From a checkpoint of a small image super-resolution model.
Training: 17500 steps, batches of 256.
Data: trained on photos with spoken descriptions (Open Images, Localized Narratives), 203450 training examples, 22.0 epochs.
Rows from block 6 of a small image super-resolution model, named by matrix and row number. Each number is 500 + 50 x the weight over its row's rms, rounded and kept within 0 to 999. All counts start at 0. Numbers have three digits each. After the name is the row's rms in percent of the matrix's.
After each channel's rows are labels from the 100 images, of 14848, where the channel reaches its highest value: "patch colour" is the nearest of a few named colours to the mean colour under the peak. Only what is clearly more common there than usual is listed. The data: photos with spoken descriptions (Open Images, Localized Narratives).
# convs0: first 3x3 conv (model.decb.0.0.convs.0.weight, 64x128x3x3, each kernel summed), inputs 86-127

convs0.14 071:484482473513507482430468581453413427431412457514447477496411507561457453482397459452442503536438523407473424535544481566499510
patch colour: white

convs0.21 096:460506572483511541549455479546536495554665636531477476495555529442537449593510436445565575491543493610547564529483415567605514
patch colour: white

convs0.9 112:476477585483517526512498543578457461490416466481548514508518464557477447639460471465583455376490455566457511431475509516578463
patch colour: white

convs0.5 080:512431461433491560482484453545520433500493432454534517485494476585549455526492487510469428478478378448518534556520508572548552
patch colour: black

convs0.57 109:442454527469533502513480502567503479534645612539483567527576542452479376455540412480448474373482491504481495533535490553546505
patch colour: white

convs0.56 111:518457580419398523472514517578445428456447483510433491481501476543534502374597515482575502391468532563459406465529417534525570
patch colour: black

convs0.35 169:492514495504481488504490498484483493525484500485486518519501491504517487503511513510499520498520516506514501500543510484485527
patch colour: black

convs0.61 085:485467438589449561495478477511434415496518556438493505448500475461549565570494487620510493469495477433450438528554476401495485
patch colour: black

convs0.13 078:529406402463613496486520404423610567471498519483434525494546541474511484460535468409547491508459431475524392574536551497493423
patch colour: white

convs0.60 086:492521515470491484507522500516487509511495493516492493516494490514483502519499512528476522511503493495520478492497505488460494
patch colour: black

convs0.53 103:536527449460471561469401419502495476592551566448498523479537491499554574491469514505510542483427413478437589544482430471518535
patch colour: white

convs0.18 085:528401504505504614440589441470583588433555567505421498409535524507428540574502410524499481516406426511551588542559491576428615
patch colour: white

convs0.7 105:458478567529544482581494524585566431369530553509536525479515526479506500707471470491533476382502521538498497445487477501627563
patch colour: white

convs0.27 115:534593520469512537425444471489572530482613602528414467488580447457601580551545512489447518577523441485535514582481482540542554
patch colour: black

convs0.54 102:486487485561402630467473442460454520570605679519521486438477545500527466395465458536554501488481556503495565470447499454483530
patch colour: white

convs0.58 124:531546480498523497525507561505411514430471524560555505474479612529433364348537521580498499457445466489543523554529474576583560
patch colour: white

convs0.6 084:411492494460443447390462488411490449470423509481498445480554521493556496617441496554550545460486586488533477457460472471519539
patch colour: black

convs0.8 080:528475473425486562424477529566467404529487505542412450458530471500512515566498452498520434460414380508501502556485547473551564
patch colour: white

convs0.2 085:479544483544474597442453515518465491539462440463472457487540531498542458526527410485541515490460543525439535446551470493477446
patch colour: white

convs0.29 081:460562459427555414482441533555456490487411401508493472537535502523450542393428567462403437520518500470498479452555450441440530
patch colour: white

convs0.47 078:450442471479443609614398530450486519574537438548546458527438488578432542419448440484507514507452379498485481462534481462497509
patch colour: white

convs0.45 072:500492580469441450518537447519512452494476558496560619461494479488523523481506533521486478472538554455490482462456453508539486
patch colour: black

convs0.33 084:520492501595483567518485499392529523497493549549483511414423473414545554420458457467581518579438562452480527514506473463495391
patch colour: white

convs0.32 089:519581544528466487475445465538557469454574660531478523488559523316587525447524449556484460493541572536516537565516412468478537
patch colour: black

convs0.0 108:436441463489402573454500474447557534430509566563475508477511596428459478539505423464391507483453448533488544415492477476417622
patch colour: white

convs0.37 106:583444589536558672523497488529505479409520521495566522471488461488506474591556470466521488411488450558543508497420455531572505
patch colour: black

convs0.30 094:496447493512459490503471516488525427483612619471492478428470401493445514732507446489595450425525505513494515440494536511483496
patch colour: white

convs0.19 124:582540470444385513536417464542514455535517601514613445471567420479480592411486468493519490546411438476448567547516451474421492
patch colour: white

convs0.24 089:477436463421451512467500461525420559462450586486382449484474473449434441619543531504554460504529446557448471464425508501474556
patch colour: black

convs0.48 098:596495485488458579490493484517538492533557609419503462395604456588640582512483492494534471535484362496403529586527524487442453
patch colour: black

convs0.1 098:494576465494418486474487495498520498468562584514512520466456534570449445611467453517553470480476534498456555528468500501590547
patch colour: white

convs0.25 079:480529485502543510525498519496519554388520592488479547402539465480503545410525469476525453438487527594437540514427521574617509
patch colour: black

convs0.42 111:559489561560471571530584494505505488493786606467565529474475493507493542503523473527478541482544513557533463506557545546573618
patch colour: black

convs0.41 098:486553479590416661487467427541441525454516580485601510467585566468577581558462542438512427525526461560459470579445437472448475
patch colour: black

convs0.26 108:542506533511491570504504459473605455524512528505509547502536475480567690448495495532421414528450434425497535469498495578400466
patch colour: white

convs0.43 093:484480471560437600527557512446508564580494547499481497453544568500607499610496458533525538506436441476536519489510475536451622
patch colour: black

convs0.52 099:503535513522475561434517443526544492620579600496495512470560503449619630522405460457527524522501543443455546412473531454513470
patch colour: white