config.toml
model = "image super-resolution model"
dataset = "photos with spoken descriptions (Open Images, Localized Narratives)"
scale = 2
widths = [64, 64, 128]
learning_rate = 0.0078
adamw_lr_other_params = 0.0017
epochs = 22.0
lr_schedule = "linear"
final_lr_fraction = 0
weight_decay = 0.02
Rows from block 3 of a small image super-resolution model, named by matrix and row number. Rows with one number belong to one channel. Each number is 500 + 25 x the weight over its row's rms, rounded and kept within 0 to 999. All counts start at 0. Numbers have three digits each.
Before each channel's rows are labels from the 100 images, of 14848, where the channel reaches its highest value: "peak at" is the part of the image that holds the peak. Only what is clearly more common there than usual is listed. The data: photos with spoken descriptions (Open Images, Localized Narratives).
# convs0: first 3x3 conv (model.mid.0.convs.0.weight, 128x128x3x3, each kernel summed), inputs 0-63
# convs1: second 3x3 conv (model.mid.0.convs.1.weight, 128x128x3x3, transposed, each kernel summed), outputs 0-63

peak at: bottom right; middle right
convs0.34:524512486510529490531510469555520519489522507550498489568491508537486496465517534485584488485497520494492502448466485532530476525526550507530522557542491475499513519539515514489516512505487484
convs1.34:500486496486503494494502561490516527488465484501569493498500506501471502520495512437469511512489494466496523504513545508528461450495496513475509490480504480453494528508526541514536501509497505

peak at: top centre
convs0.57:479458502517543476519483464498478535522522507524502487499537518548499482551520483473475513470503505475490470505487540518503488515506541446486471530500485534481518479547483516526482481554534497
convs1.57:509492477522466486484552492505490455485524503486474487492494515483525489549523531486524531511498503519500469526504450490446469502507471484515520484524474512473484474478519477496501500488477481

peak at: bottom centre
convs0.79:535509500556510509507524534528504488543478552509518496486535465533492517539532536505499477463455541510519490475490513471451503483497494486489504527463512516479528471484507530491533465495516464
convs1.79:510502476478480503487510485430494523479516489485498507515531542492493496533535491485495518487514494464488504493515480484484508509492458518479468494492452497488490471500472485467480461548536503

peak at: top right
convs0.62:475495524484480493514499451476498493514482488498459503474437504477472535464455505507502488498528515450503522524514520503486519488487489508547513504506477496540473485497490484529489519557457532
convs1.62:496472501551509492473511472473476468486500465524516517480484492513523515481434515519500532467512540551509522489520498501532506477576489495508495510493552505498521479528512472539498523470510534

peak at: bottom right; bottom centre
convs0.95:557528513511494500516542513524498511474512542501489521524485495499473497555550523540520475479461496486467505494500546525536513510536523506532534557514495464476528483499510485506517501436482501
convs1.95:502496493510492479497518500501505508496506493528537530536496465462469492535464546513481485507476520467494496506477453446509504473522474528465492523561476478532444495541502522531496471510524504

peak at: bottom centre
convs0.87:553526485531490521492469527453492502471474475515508526506585494480518483555472478505507474482515502465495487520502510489504501536532549472503489506503530495496502517492514521540554519477507513
convs1.87:451469491536476523473491463517493489526477526528445489518530511498512456505490482487506498481507494466538468524523464496455518483472536488541455474484464495545486515474512476466497480504481503

peak at: bottom centre
convs0.39:479486509493526525495479524534522554495504553494505536528502496514505497481537488477539507499539491469488508539487497551479482531512492487506529505493537481511494542501502546502493529446513530
convs1.39:535493488528482495490471508507462467494538503483504475527513506525476474481491464487456485485506504478522487456480496482457509493478498497489444471477534507531496501507473460495479467503450471

peak at: top centre
convs0.40:479516524507481477510504539505504513503504524488502481475436459493507517554480465494505478479491489458499459464484508509475483486497493489517528501487494489495525467498503540454479460464513505
convs1.40:510471494460470507478480499538497520512509500450472489489511484506462554583488523494517513521543507500469523479519475509485490509504513545553520504482483484477562476514495497512512523508486490

peak at: middle right
convs0.118:496505476480483527499461505476486503519515508483512494490513519502509494548514473530498482494510535518482445502521500490525487506480514465497494476486507523523461515523500516516509456529519492
convs1.118:529535498529497473495494499523484494510506467526457525532477484486468517503500474496479512469489488490485492490487451487503512504493506480486488497518507525555509516466458464529515491533488515

peak at: bottom centre
convs0.77:493477483474482480505537528498503487416485494490488493494477467476459464517483472513522502525496513452484514496531490487471499462515486496510505527476514540469453470498537464519496484459509505
convs1.77:503453497522518491459481473489436509504517494521462477503535508491498498533509488518511501462530462472508490481483479521497508487483487502507457473507503530549507524526468484495500495491471468

peak at: bottom right; middle right
convs0.70:523510510529491483533540498548524495486553504548464500547510498516516514480502540516560478469471492535470537464470481511530511526520565509538483546523482479523531507518519508487555519475486513
convs1.70:490509503544528532493506513496472514523466438520525469509515519499494477475529513430487517475475506466490502474471518507538483495511503506489506499515535461496444490530495513521488481476476501