From a checkpoint of a small image super-resolution model.
Training: 17500 steps, batches of 256.
Data: trained on photos with spoken descriptions (Open Images, Localized Narratives), 203450 training examples, 22.0 epochs.
Rows from block 3, named by matrix and row number. Rows with one number belong to one channel. Each number is 128 + 32 x the weight over its row's rms, rounded and kept within 0 to 255. All counts start at 0. Numbers have three digits each. After the name is the row's rms in percent of the matrix's.
# convs0: first 3x3 conv (model.mid.0.convs.0.weight, 128x128x3x3), inputs 50-59, a 3x3 kernel for each
# convs1: second 3x3 conv (model.mid.0.convs.1.weight, 128x128x3x3, transposed), outputs 50-59, a 3x3 kernel for each
convs0.83 101:125096148198166105144153166065095175089117165094143166104106116179156059079129088116100142113121119091121159139143147229141097107108148121116167138115105140115098120127144122100125089147110112134101122163152142126135098111151160083115137110120080151155105067152119152201
convs1.83 150:095134155209206130113166116159152136151128130108175155144173141124159091083200156134084155075160102137161154096123113124093113126122082086101137217147119148118116146127164180143165099107167117128122128157162149138113134083101133165161087092155146133153120114142124109180
convs0.84 109:086134079099156114093153140149123086116102017059132131157168082090128078111103156134119120098109104137158195166197146165125109101083076194075091091068098116133087142074097043063117071133175130138178120113184110067106153066102035126112031112185109143105117113062090122097
convs1.84 098:159154089079094088122125146117134092139164109139135119075151144099135102139126107097110064150138149083097089141165144149196084170181133153122109136146196169135183084051092139090133124151155125130143059111110073107068144116206142100161135181140167106127144116172105110119
convs0.85 099:139136067092087140088111154098082133171145192094118108141096062113067137097075091141140126161130105137135116155113117117153161053124151099098091150126137099090152061101140167133138143112154141093087119087111154110112166068088128152136164115197082111161083129194087144107
convs1.85 133:079118154027090102157168104144179164114089099133153156151161175125136177155154139147133192171147186143151120081128111115193148114160092073142131092101079165116122155181124127151164119170182134127110093181131134122114150140147180157076197150147132104129140085125101075168
convs0.86 102:110190149129166158111092147157167132100144175056119181113158152056076106114121112161154099124112097122128171121129170126074087127130067134121144124147159130161113143165108124111135162125156149187099095141089104106122159138135114130139164116147183139084149121101095127134
convs1.86 151:138132171151177130160151120109071158090119164104134134162149127113113155082148139147193128150168114144111083162136096137165131101173127168167084137119139141109125098078125114155127123124127142221131148128143144050081116094118099082114125127130138140118140127169144118115
convs0.87 126:125131194134125187131144151112122136120088211087095154144095133144119155088132119122108166104117141110129169133112155103166150112181139133057091126147147158126120133136145131165154137130102147159140120136114164157132058132149200144172255080168081147182166183212147154185
convs1.87 087:150061075141092087100093104111112118136129125111144130171173138138173148141196182017123111101153128137155134129162136152143101136174120147097066111108070131139105091117145108128212159076201090140131123114074116106096057114125092076123101079147177116098167128112130077126
convs0.88 107:101124093073109074132168119148075132105134099067203160140163131098142164100095105162172126108151152153124088164118145076123119040128092128134129086085090117050094092092118109105107104115074182074083156140122171108101082131106093172150155089134107092070077146087129189076
convs1.88 099:131118111119094123152174171113193131145138160199161187097151117072203104113174127221235169207165188176121151106135135116133117125166115147114113134108133186174167128115072132106126133135134150148129116163103115127103089143105097140117133152143137176159106176126152163124
convs0.89 100:176107089071108173127106139135105133095117099118129147148096155127138123141140137126110128079104112123113124167119136090171186093164158143129177072083130095083128084131132115096122121107111092106086092085161118145151107158167092152150069255123154117107161187104173189158
convs1.89 134:182148111099102121170158138169145100138179196121146153109088093113112105097119078104105076148096184150099110152168134145148101133123124074147168133142187167115158199104131167164146153159145108096154109125136140157158157099143146115087142175133199149106161123113120156125
convs0.90 086:130088133108095101110089123157144193149151142139106128167131176103098133144105073122133149144114127113123102111123106111113096089108122153134104145153142129126186141114055129133101147153143106119126069097129173129149126122098137162130124103162169080107101103084021121149
convs1.90 123:110113150075078129128126117105091092112071126180159161110150078112120114125173140134111107147105146111127142138159134118163114099152100109108094102115130147138171149104158132081126154162092144096129130120138141126138147141143148162160137133137133162112110166124104159115
convs0.91 097:176154142161115093125107112113111132183189192120154169121115157113093088142111132150129113195145120189179109105096127153154107125170149119133098144163151174156135085137143099125175101126172118076138157122151120130073147164129118162198102124151127132151186141157179111124
convs1.91 133:174219200083149158130134187089186148149189127130120072102145154121124135104093127099112187078097119089101138108102182115100154096095126121080085102095110125098150139122132144146156097085115123108115100160126150170151141147132154116126134116117167160182201168200212182168
convs0.92 098:101154098140114090125094072106077053044087086074086068175167139163105137151140158125105130082098080095091089127148136149119145143122160139141145138122146103115123110121151101101130126147138124100104079061077124122088131078120185108164116082163058090072039066086021040071
convs1.92 130:118071058093089096130135125167137133169122127135116119074125051101102097094125096124152182134145126192183171156118113134135159078107102113184131084147088133157148104075105083119111107059131125120133158185136166138145121101149108140124100150132153156116116159143088104080
convs0.93 100:104087165146149098185149135143160095097098140102133148048153139081107166141124093079106145102069132130104136122107146072051101112147083126141177102129165096110139124109084132156089135121104156097147119105110136131142106106098133110126097076094148117070138156057082187076
convs1.93 155:138140092116054153096105101108157134114149144106144154121114154072108100113096161076118121122070091103105155139073135129124107146091082150109095086158197095134188137094118133112110187110110115120140153163122108118111109124112110103143129072133131095157186091107213137122
convs0.94 079:158126135169059123107099122123055087184094083132089143182167137175184149137118125128145183105146211113161140186153122169143117170146162180154150110108105155108118136119104143092101102096143119138113085120135128127102151142145104141168112137136080113112153055137142139127
convs1.94 070:159185138160202119151111106107137112157106169141121137089125126137139140164094129097109114052089076121159079188134134150066131139123103242163131139129127142107137170123152142129112156149114150130158095109175145143133164097145148077098141080094155119151166093094162172145
convs0.95 066:149115112172108096116123129097072100091092124142082148139130110070156112059106133125165177138156133128158130155076127101112084126145131189184135132106048125103124163127142137093158172117104116113101150115110110118132142134099135196109106156109134162135120185107104161139
convs1.95 064:082105118128134103131127102091096145096121095124158116123142164144147147160157134099070112067061118130116094141110135092128145121143110255141136133127167147124108224155070126119083129153105186156146158132120120143098191149111177170123129141122092069113147147119135166142
convs0.96 102:097135075078135124105126140162215126049190163128180132176141143097094157154137110150099125098078109114168186134143114114082081090084137107121111090085111138170143134140119100122117145142135113168093082129116104145138124180142086066129096095106105153106096152084105096108
convs1.96 131:116096109148145149165171139125099141147124162126120124116190146107139135131107165150133188145149108140118099120162172135168177145188159147127111115097098126163148121166152173172159147124141139158167127106183134034125131171098104227135101175170079073107114101146107121160
convs0.97 100:085146135110106096124097122140130180135082192077045082120127168142129123129150162115120099119187107161192072125163143103148157168121125113132154122203187151166129111129181116074136099060074129091104172124105154119126122120123136099095135093021144109165104145159098123078
convs1.97 116:195123148128106175083095188172122120165144090127104133067129099089189136081133122179137109168198202169166137153167167094101120087145139085120160112062097107178142108162153129164168099121174131172099193183101130130131125136127119090119090132149130147124120153144106114156