From a checkpoint of a small image super-resolution model: normuon at rate 0.0078.
Rows from block 6 of a small image super-resolution model, named by matrix and row number. Each number is 128 + 32 x the weight over its row's rms, rounded and kept within 0 to 255. All counts start at 0. Numbers have three digits each. After the name is the row's rms in percent of the matrix's.
After each channel's rows are labels from the 100 images, of 14848, where the channel reaches its highest value: "patch colour" is the nearest of a few named colours to the mean colour under the peak. Only what is clearly more common there than usual is listed. The data: photos with spoken descriptions (Open Images, Localized Narratives).
# convs0: first 3x3 conv (model.decb.0.0.convs.0.weight, 64x128x3x3, each kernel summed), inputs 43-85

convs0.41 098:132126130202125141112126096145101138086121104139120186142093115056114110097111128140135045101160200124109216126094146077095136090
patch colour: black

convs0.56 111:130132113167105114135141111147143154136148228088085134140139088130167105130103143071113137121128182112043128095159095103116140135
patch colour: black

convs0.0 108:113122083107089049082121135183145113169140117099078102123160129091083108116139163117104083117072120166124115108108186126130108093
patch colour: white

convs0.45 072:131182077192144129088126120143162092152129154134162165216142135161153151172128108129133175113136210089125144122114147126101108115
patch colour: black

convs0.14 071:106125121054143113149136097124099134139096126124079143126196092115156122154166094144136127122117101117124119108079104056105195147
patch colour: white

convs0.25 079:128141138084132140127122104119176139099157175039121021128155154095142136127106135109096119124118120051141158163130153102103139151
patch colour: black

convs0.29 081:130145115149122075116142126132088140102138114137116115119130105000088140106079114148143130088118120148000094158103185151151160101
patch colour: white

convs0.35 169:138131177113134105155155115155122146146118127131128111255113133138127123145116128123131113138123139132124124127130132132140140130
patch colour: black

convs0.9 112:114115124147104093141113148144134126141158177196124143121155122041139110127134112120102089157100088083097064068189134131183124122
patch colour: white

convs0.52 099:131143134158168076158155136145114152150065057101110122150122154129127067115142127136157129111158043145110133138129138072057104136
patch colour: white

convs0.54 102:117124122114122135123122124162167129152095107079055116160159083086131063122144134117137081137182105210106205102105188130092063116
patch colour: white

convs0.6 084:140132137122133179130135118153156154075075136107145112144099124108101115164137119105097097165095133122108081116108116087074153132
patch colour: black

convs0.33 084:124135130137121152123139137117105137163070073133070119136084167207113161190109155138159109159131145101109133097114036082046138120
patch colour: white

convs0.1 098:157150155094133114139119139133130134113145127120148122157111101023081137109126134156138161109105053071107106177159159113059096160
patch colour: white

convs0.8 080:116125124095133199153140158133122141095058138075102118138136135103113128105134109040093156069034100109128148150106134163168147114
patch colour: white

convs0.18 085:144127149154097174122109124123082125112152089108153118135122100156126163138117150136100127154188119085125168114128060125146141149
patch colour: white

convs0.58 124:145155138080147162139130094124126138110131150165112130142128094168094158128127129151091097114081134105073129205073098120131138188
patch colour: white

convs0.27 115:146140138151112214127134119087119147149076116111126118126076182132176124085179122153185150148137160160146182086130162168195179137
patch colour: black

convs0.60 086:141142159137143129151165118124121130153109143136147124255111142138126137134125118120139173123133158114123145127135138126134119123
patch colour: black

convs0.13 078:126129121128131125122148069135154133085103106044089094134138144182143171122113157175083117179156073081110140115115047143126124153
patch colour: white

convs0.24 089:142154115071137103101132152150185142063138082082128118144168147114110134113131098150194078150159087137132129089147106164074078114
patch colour: black

convs0.57 109:135128140159136072161132093129133140109185203055096142139136099153074130143161155143111153077146103150106105104127143125154050183
patch colour: white

convs0.2 085:131165087112219118072103131139132108073073193117153152180134163096166108114146124111106134099126004115089111049114118136125133121
patch colour: white

convs0.32 089:149135124146123159104131152104108115128101093105102188134145170088135132133114134121231106168109115139150145131126136070099106171
patch colour: black

convs0.48 098:149128143146107233135130129093139124096088138120146138142071143202147089175105156116128112060148133103129158124110093195134169148
patch colour: black

convs0.5 080:119120124091164097140140054127102128120089158099128117145201124101076129115098164171069142033078137127108123147136152172077156130
patch colour: black

convs0.26 108:145151145199145133112124101130111136100112032094135147129117206107117134099107144093172080070150145127159141116147110158098152081
patch colour: white

convs0.30 094:138132129111083057129122159141153131173059160175143111143096131158137128129113110167151102158110083099125135145133109135189151113
patch colour: white

convs0.42 111:131141130103103117122130133151111105080122128163182130155093097093121133163116126159140118133143177135117252174164142100136110102
patch colour: black

convs0.21 096:123123135164127069151136154108158135192155174119118142138124091134089053125128120125111107134142044135108149161145084138170075175
patch colour: white

convs0.47 078:115129121112078059123121088155048129151096121109103136127129111125113096131065101114102122137131078120130122102118059144151180152
patch colour: white

convs0.61 085:127134139166107156133125148125107135099086064098104184118130197189091098107066128126164070172172074106118114106141056090113172124
patch colour: black

convs0.37 106:136132140132145084131135129137114135130124167148086088136100126121134134113123125134103055141103223113107226122126127100184123149
patch colour: black

convs0.53 103:136130147142145249116119164114137128101114094066138140143148177093132084109115171114161175111156047114105104166121213110051112150
patch colour: white

convs0.19 124:139150131162126223138126155074101136114119106128141131132130137151139101151085152140124108113146102079151117157088132112009142167
patch colour: white

convs0.43 093:142141133137134154133125085115103139108168099154120142130084118146143116086103154120109067190128048103102175076114014110128153130
patch colour: black

convs0.7 105:121141137092128121135117142159141124115148199182103161137135115086052127170136083148100088154112099130058095174140078096155159116
patch colour: white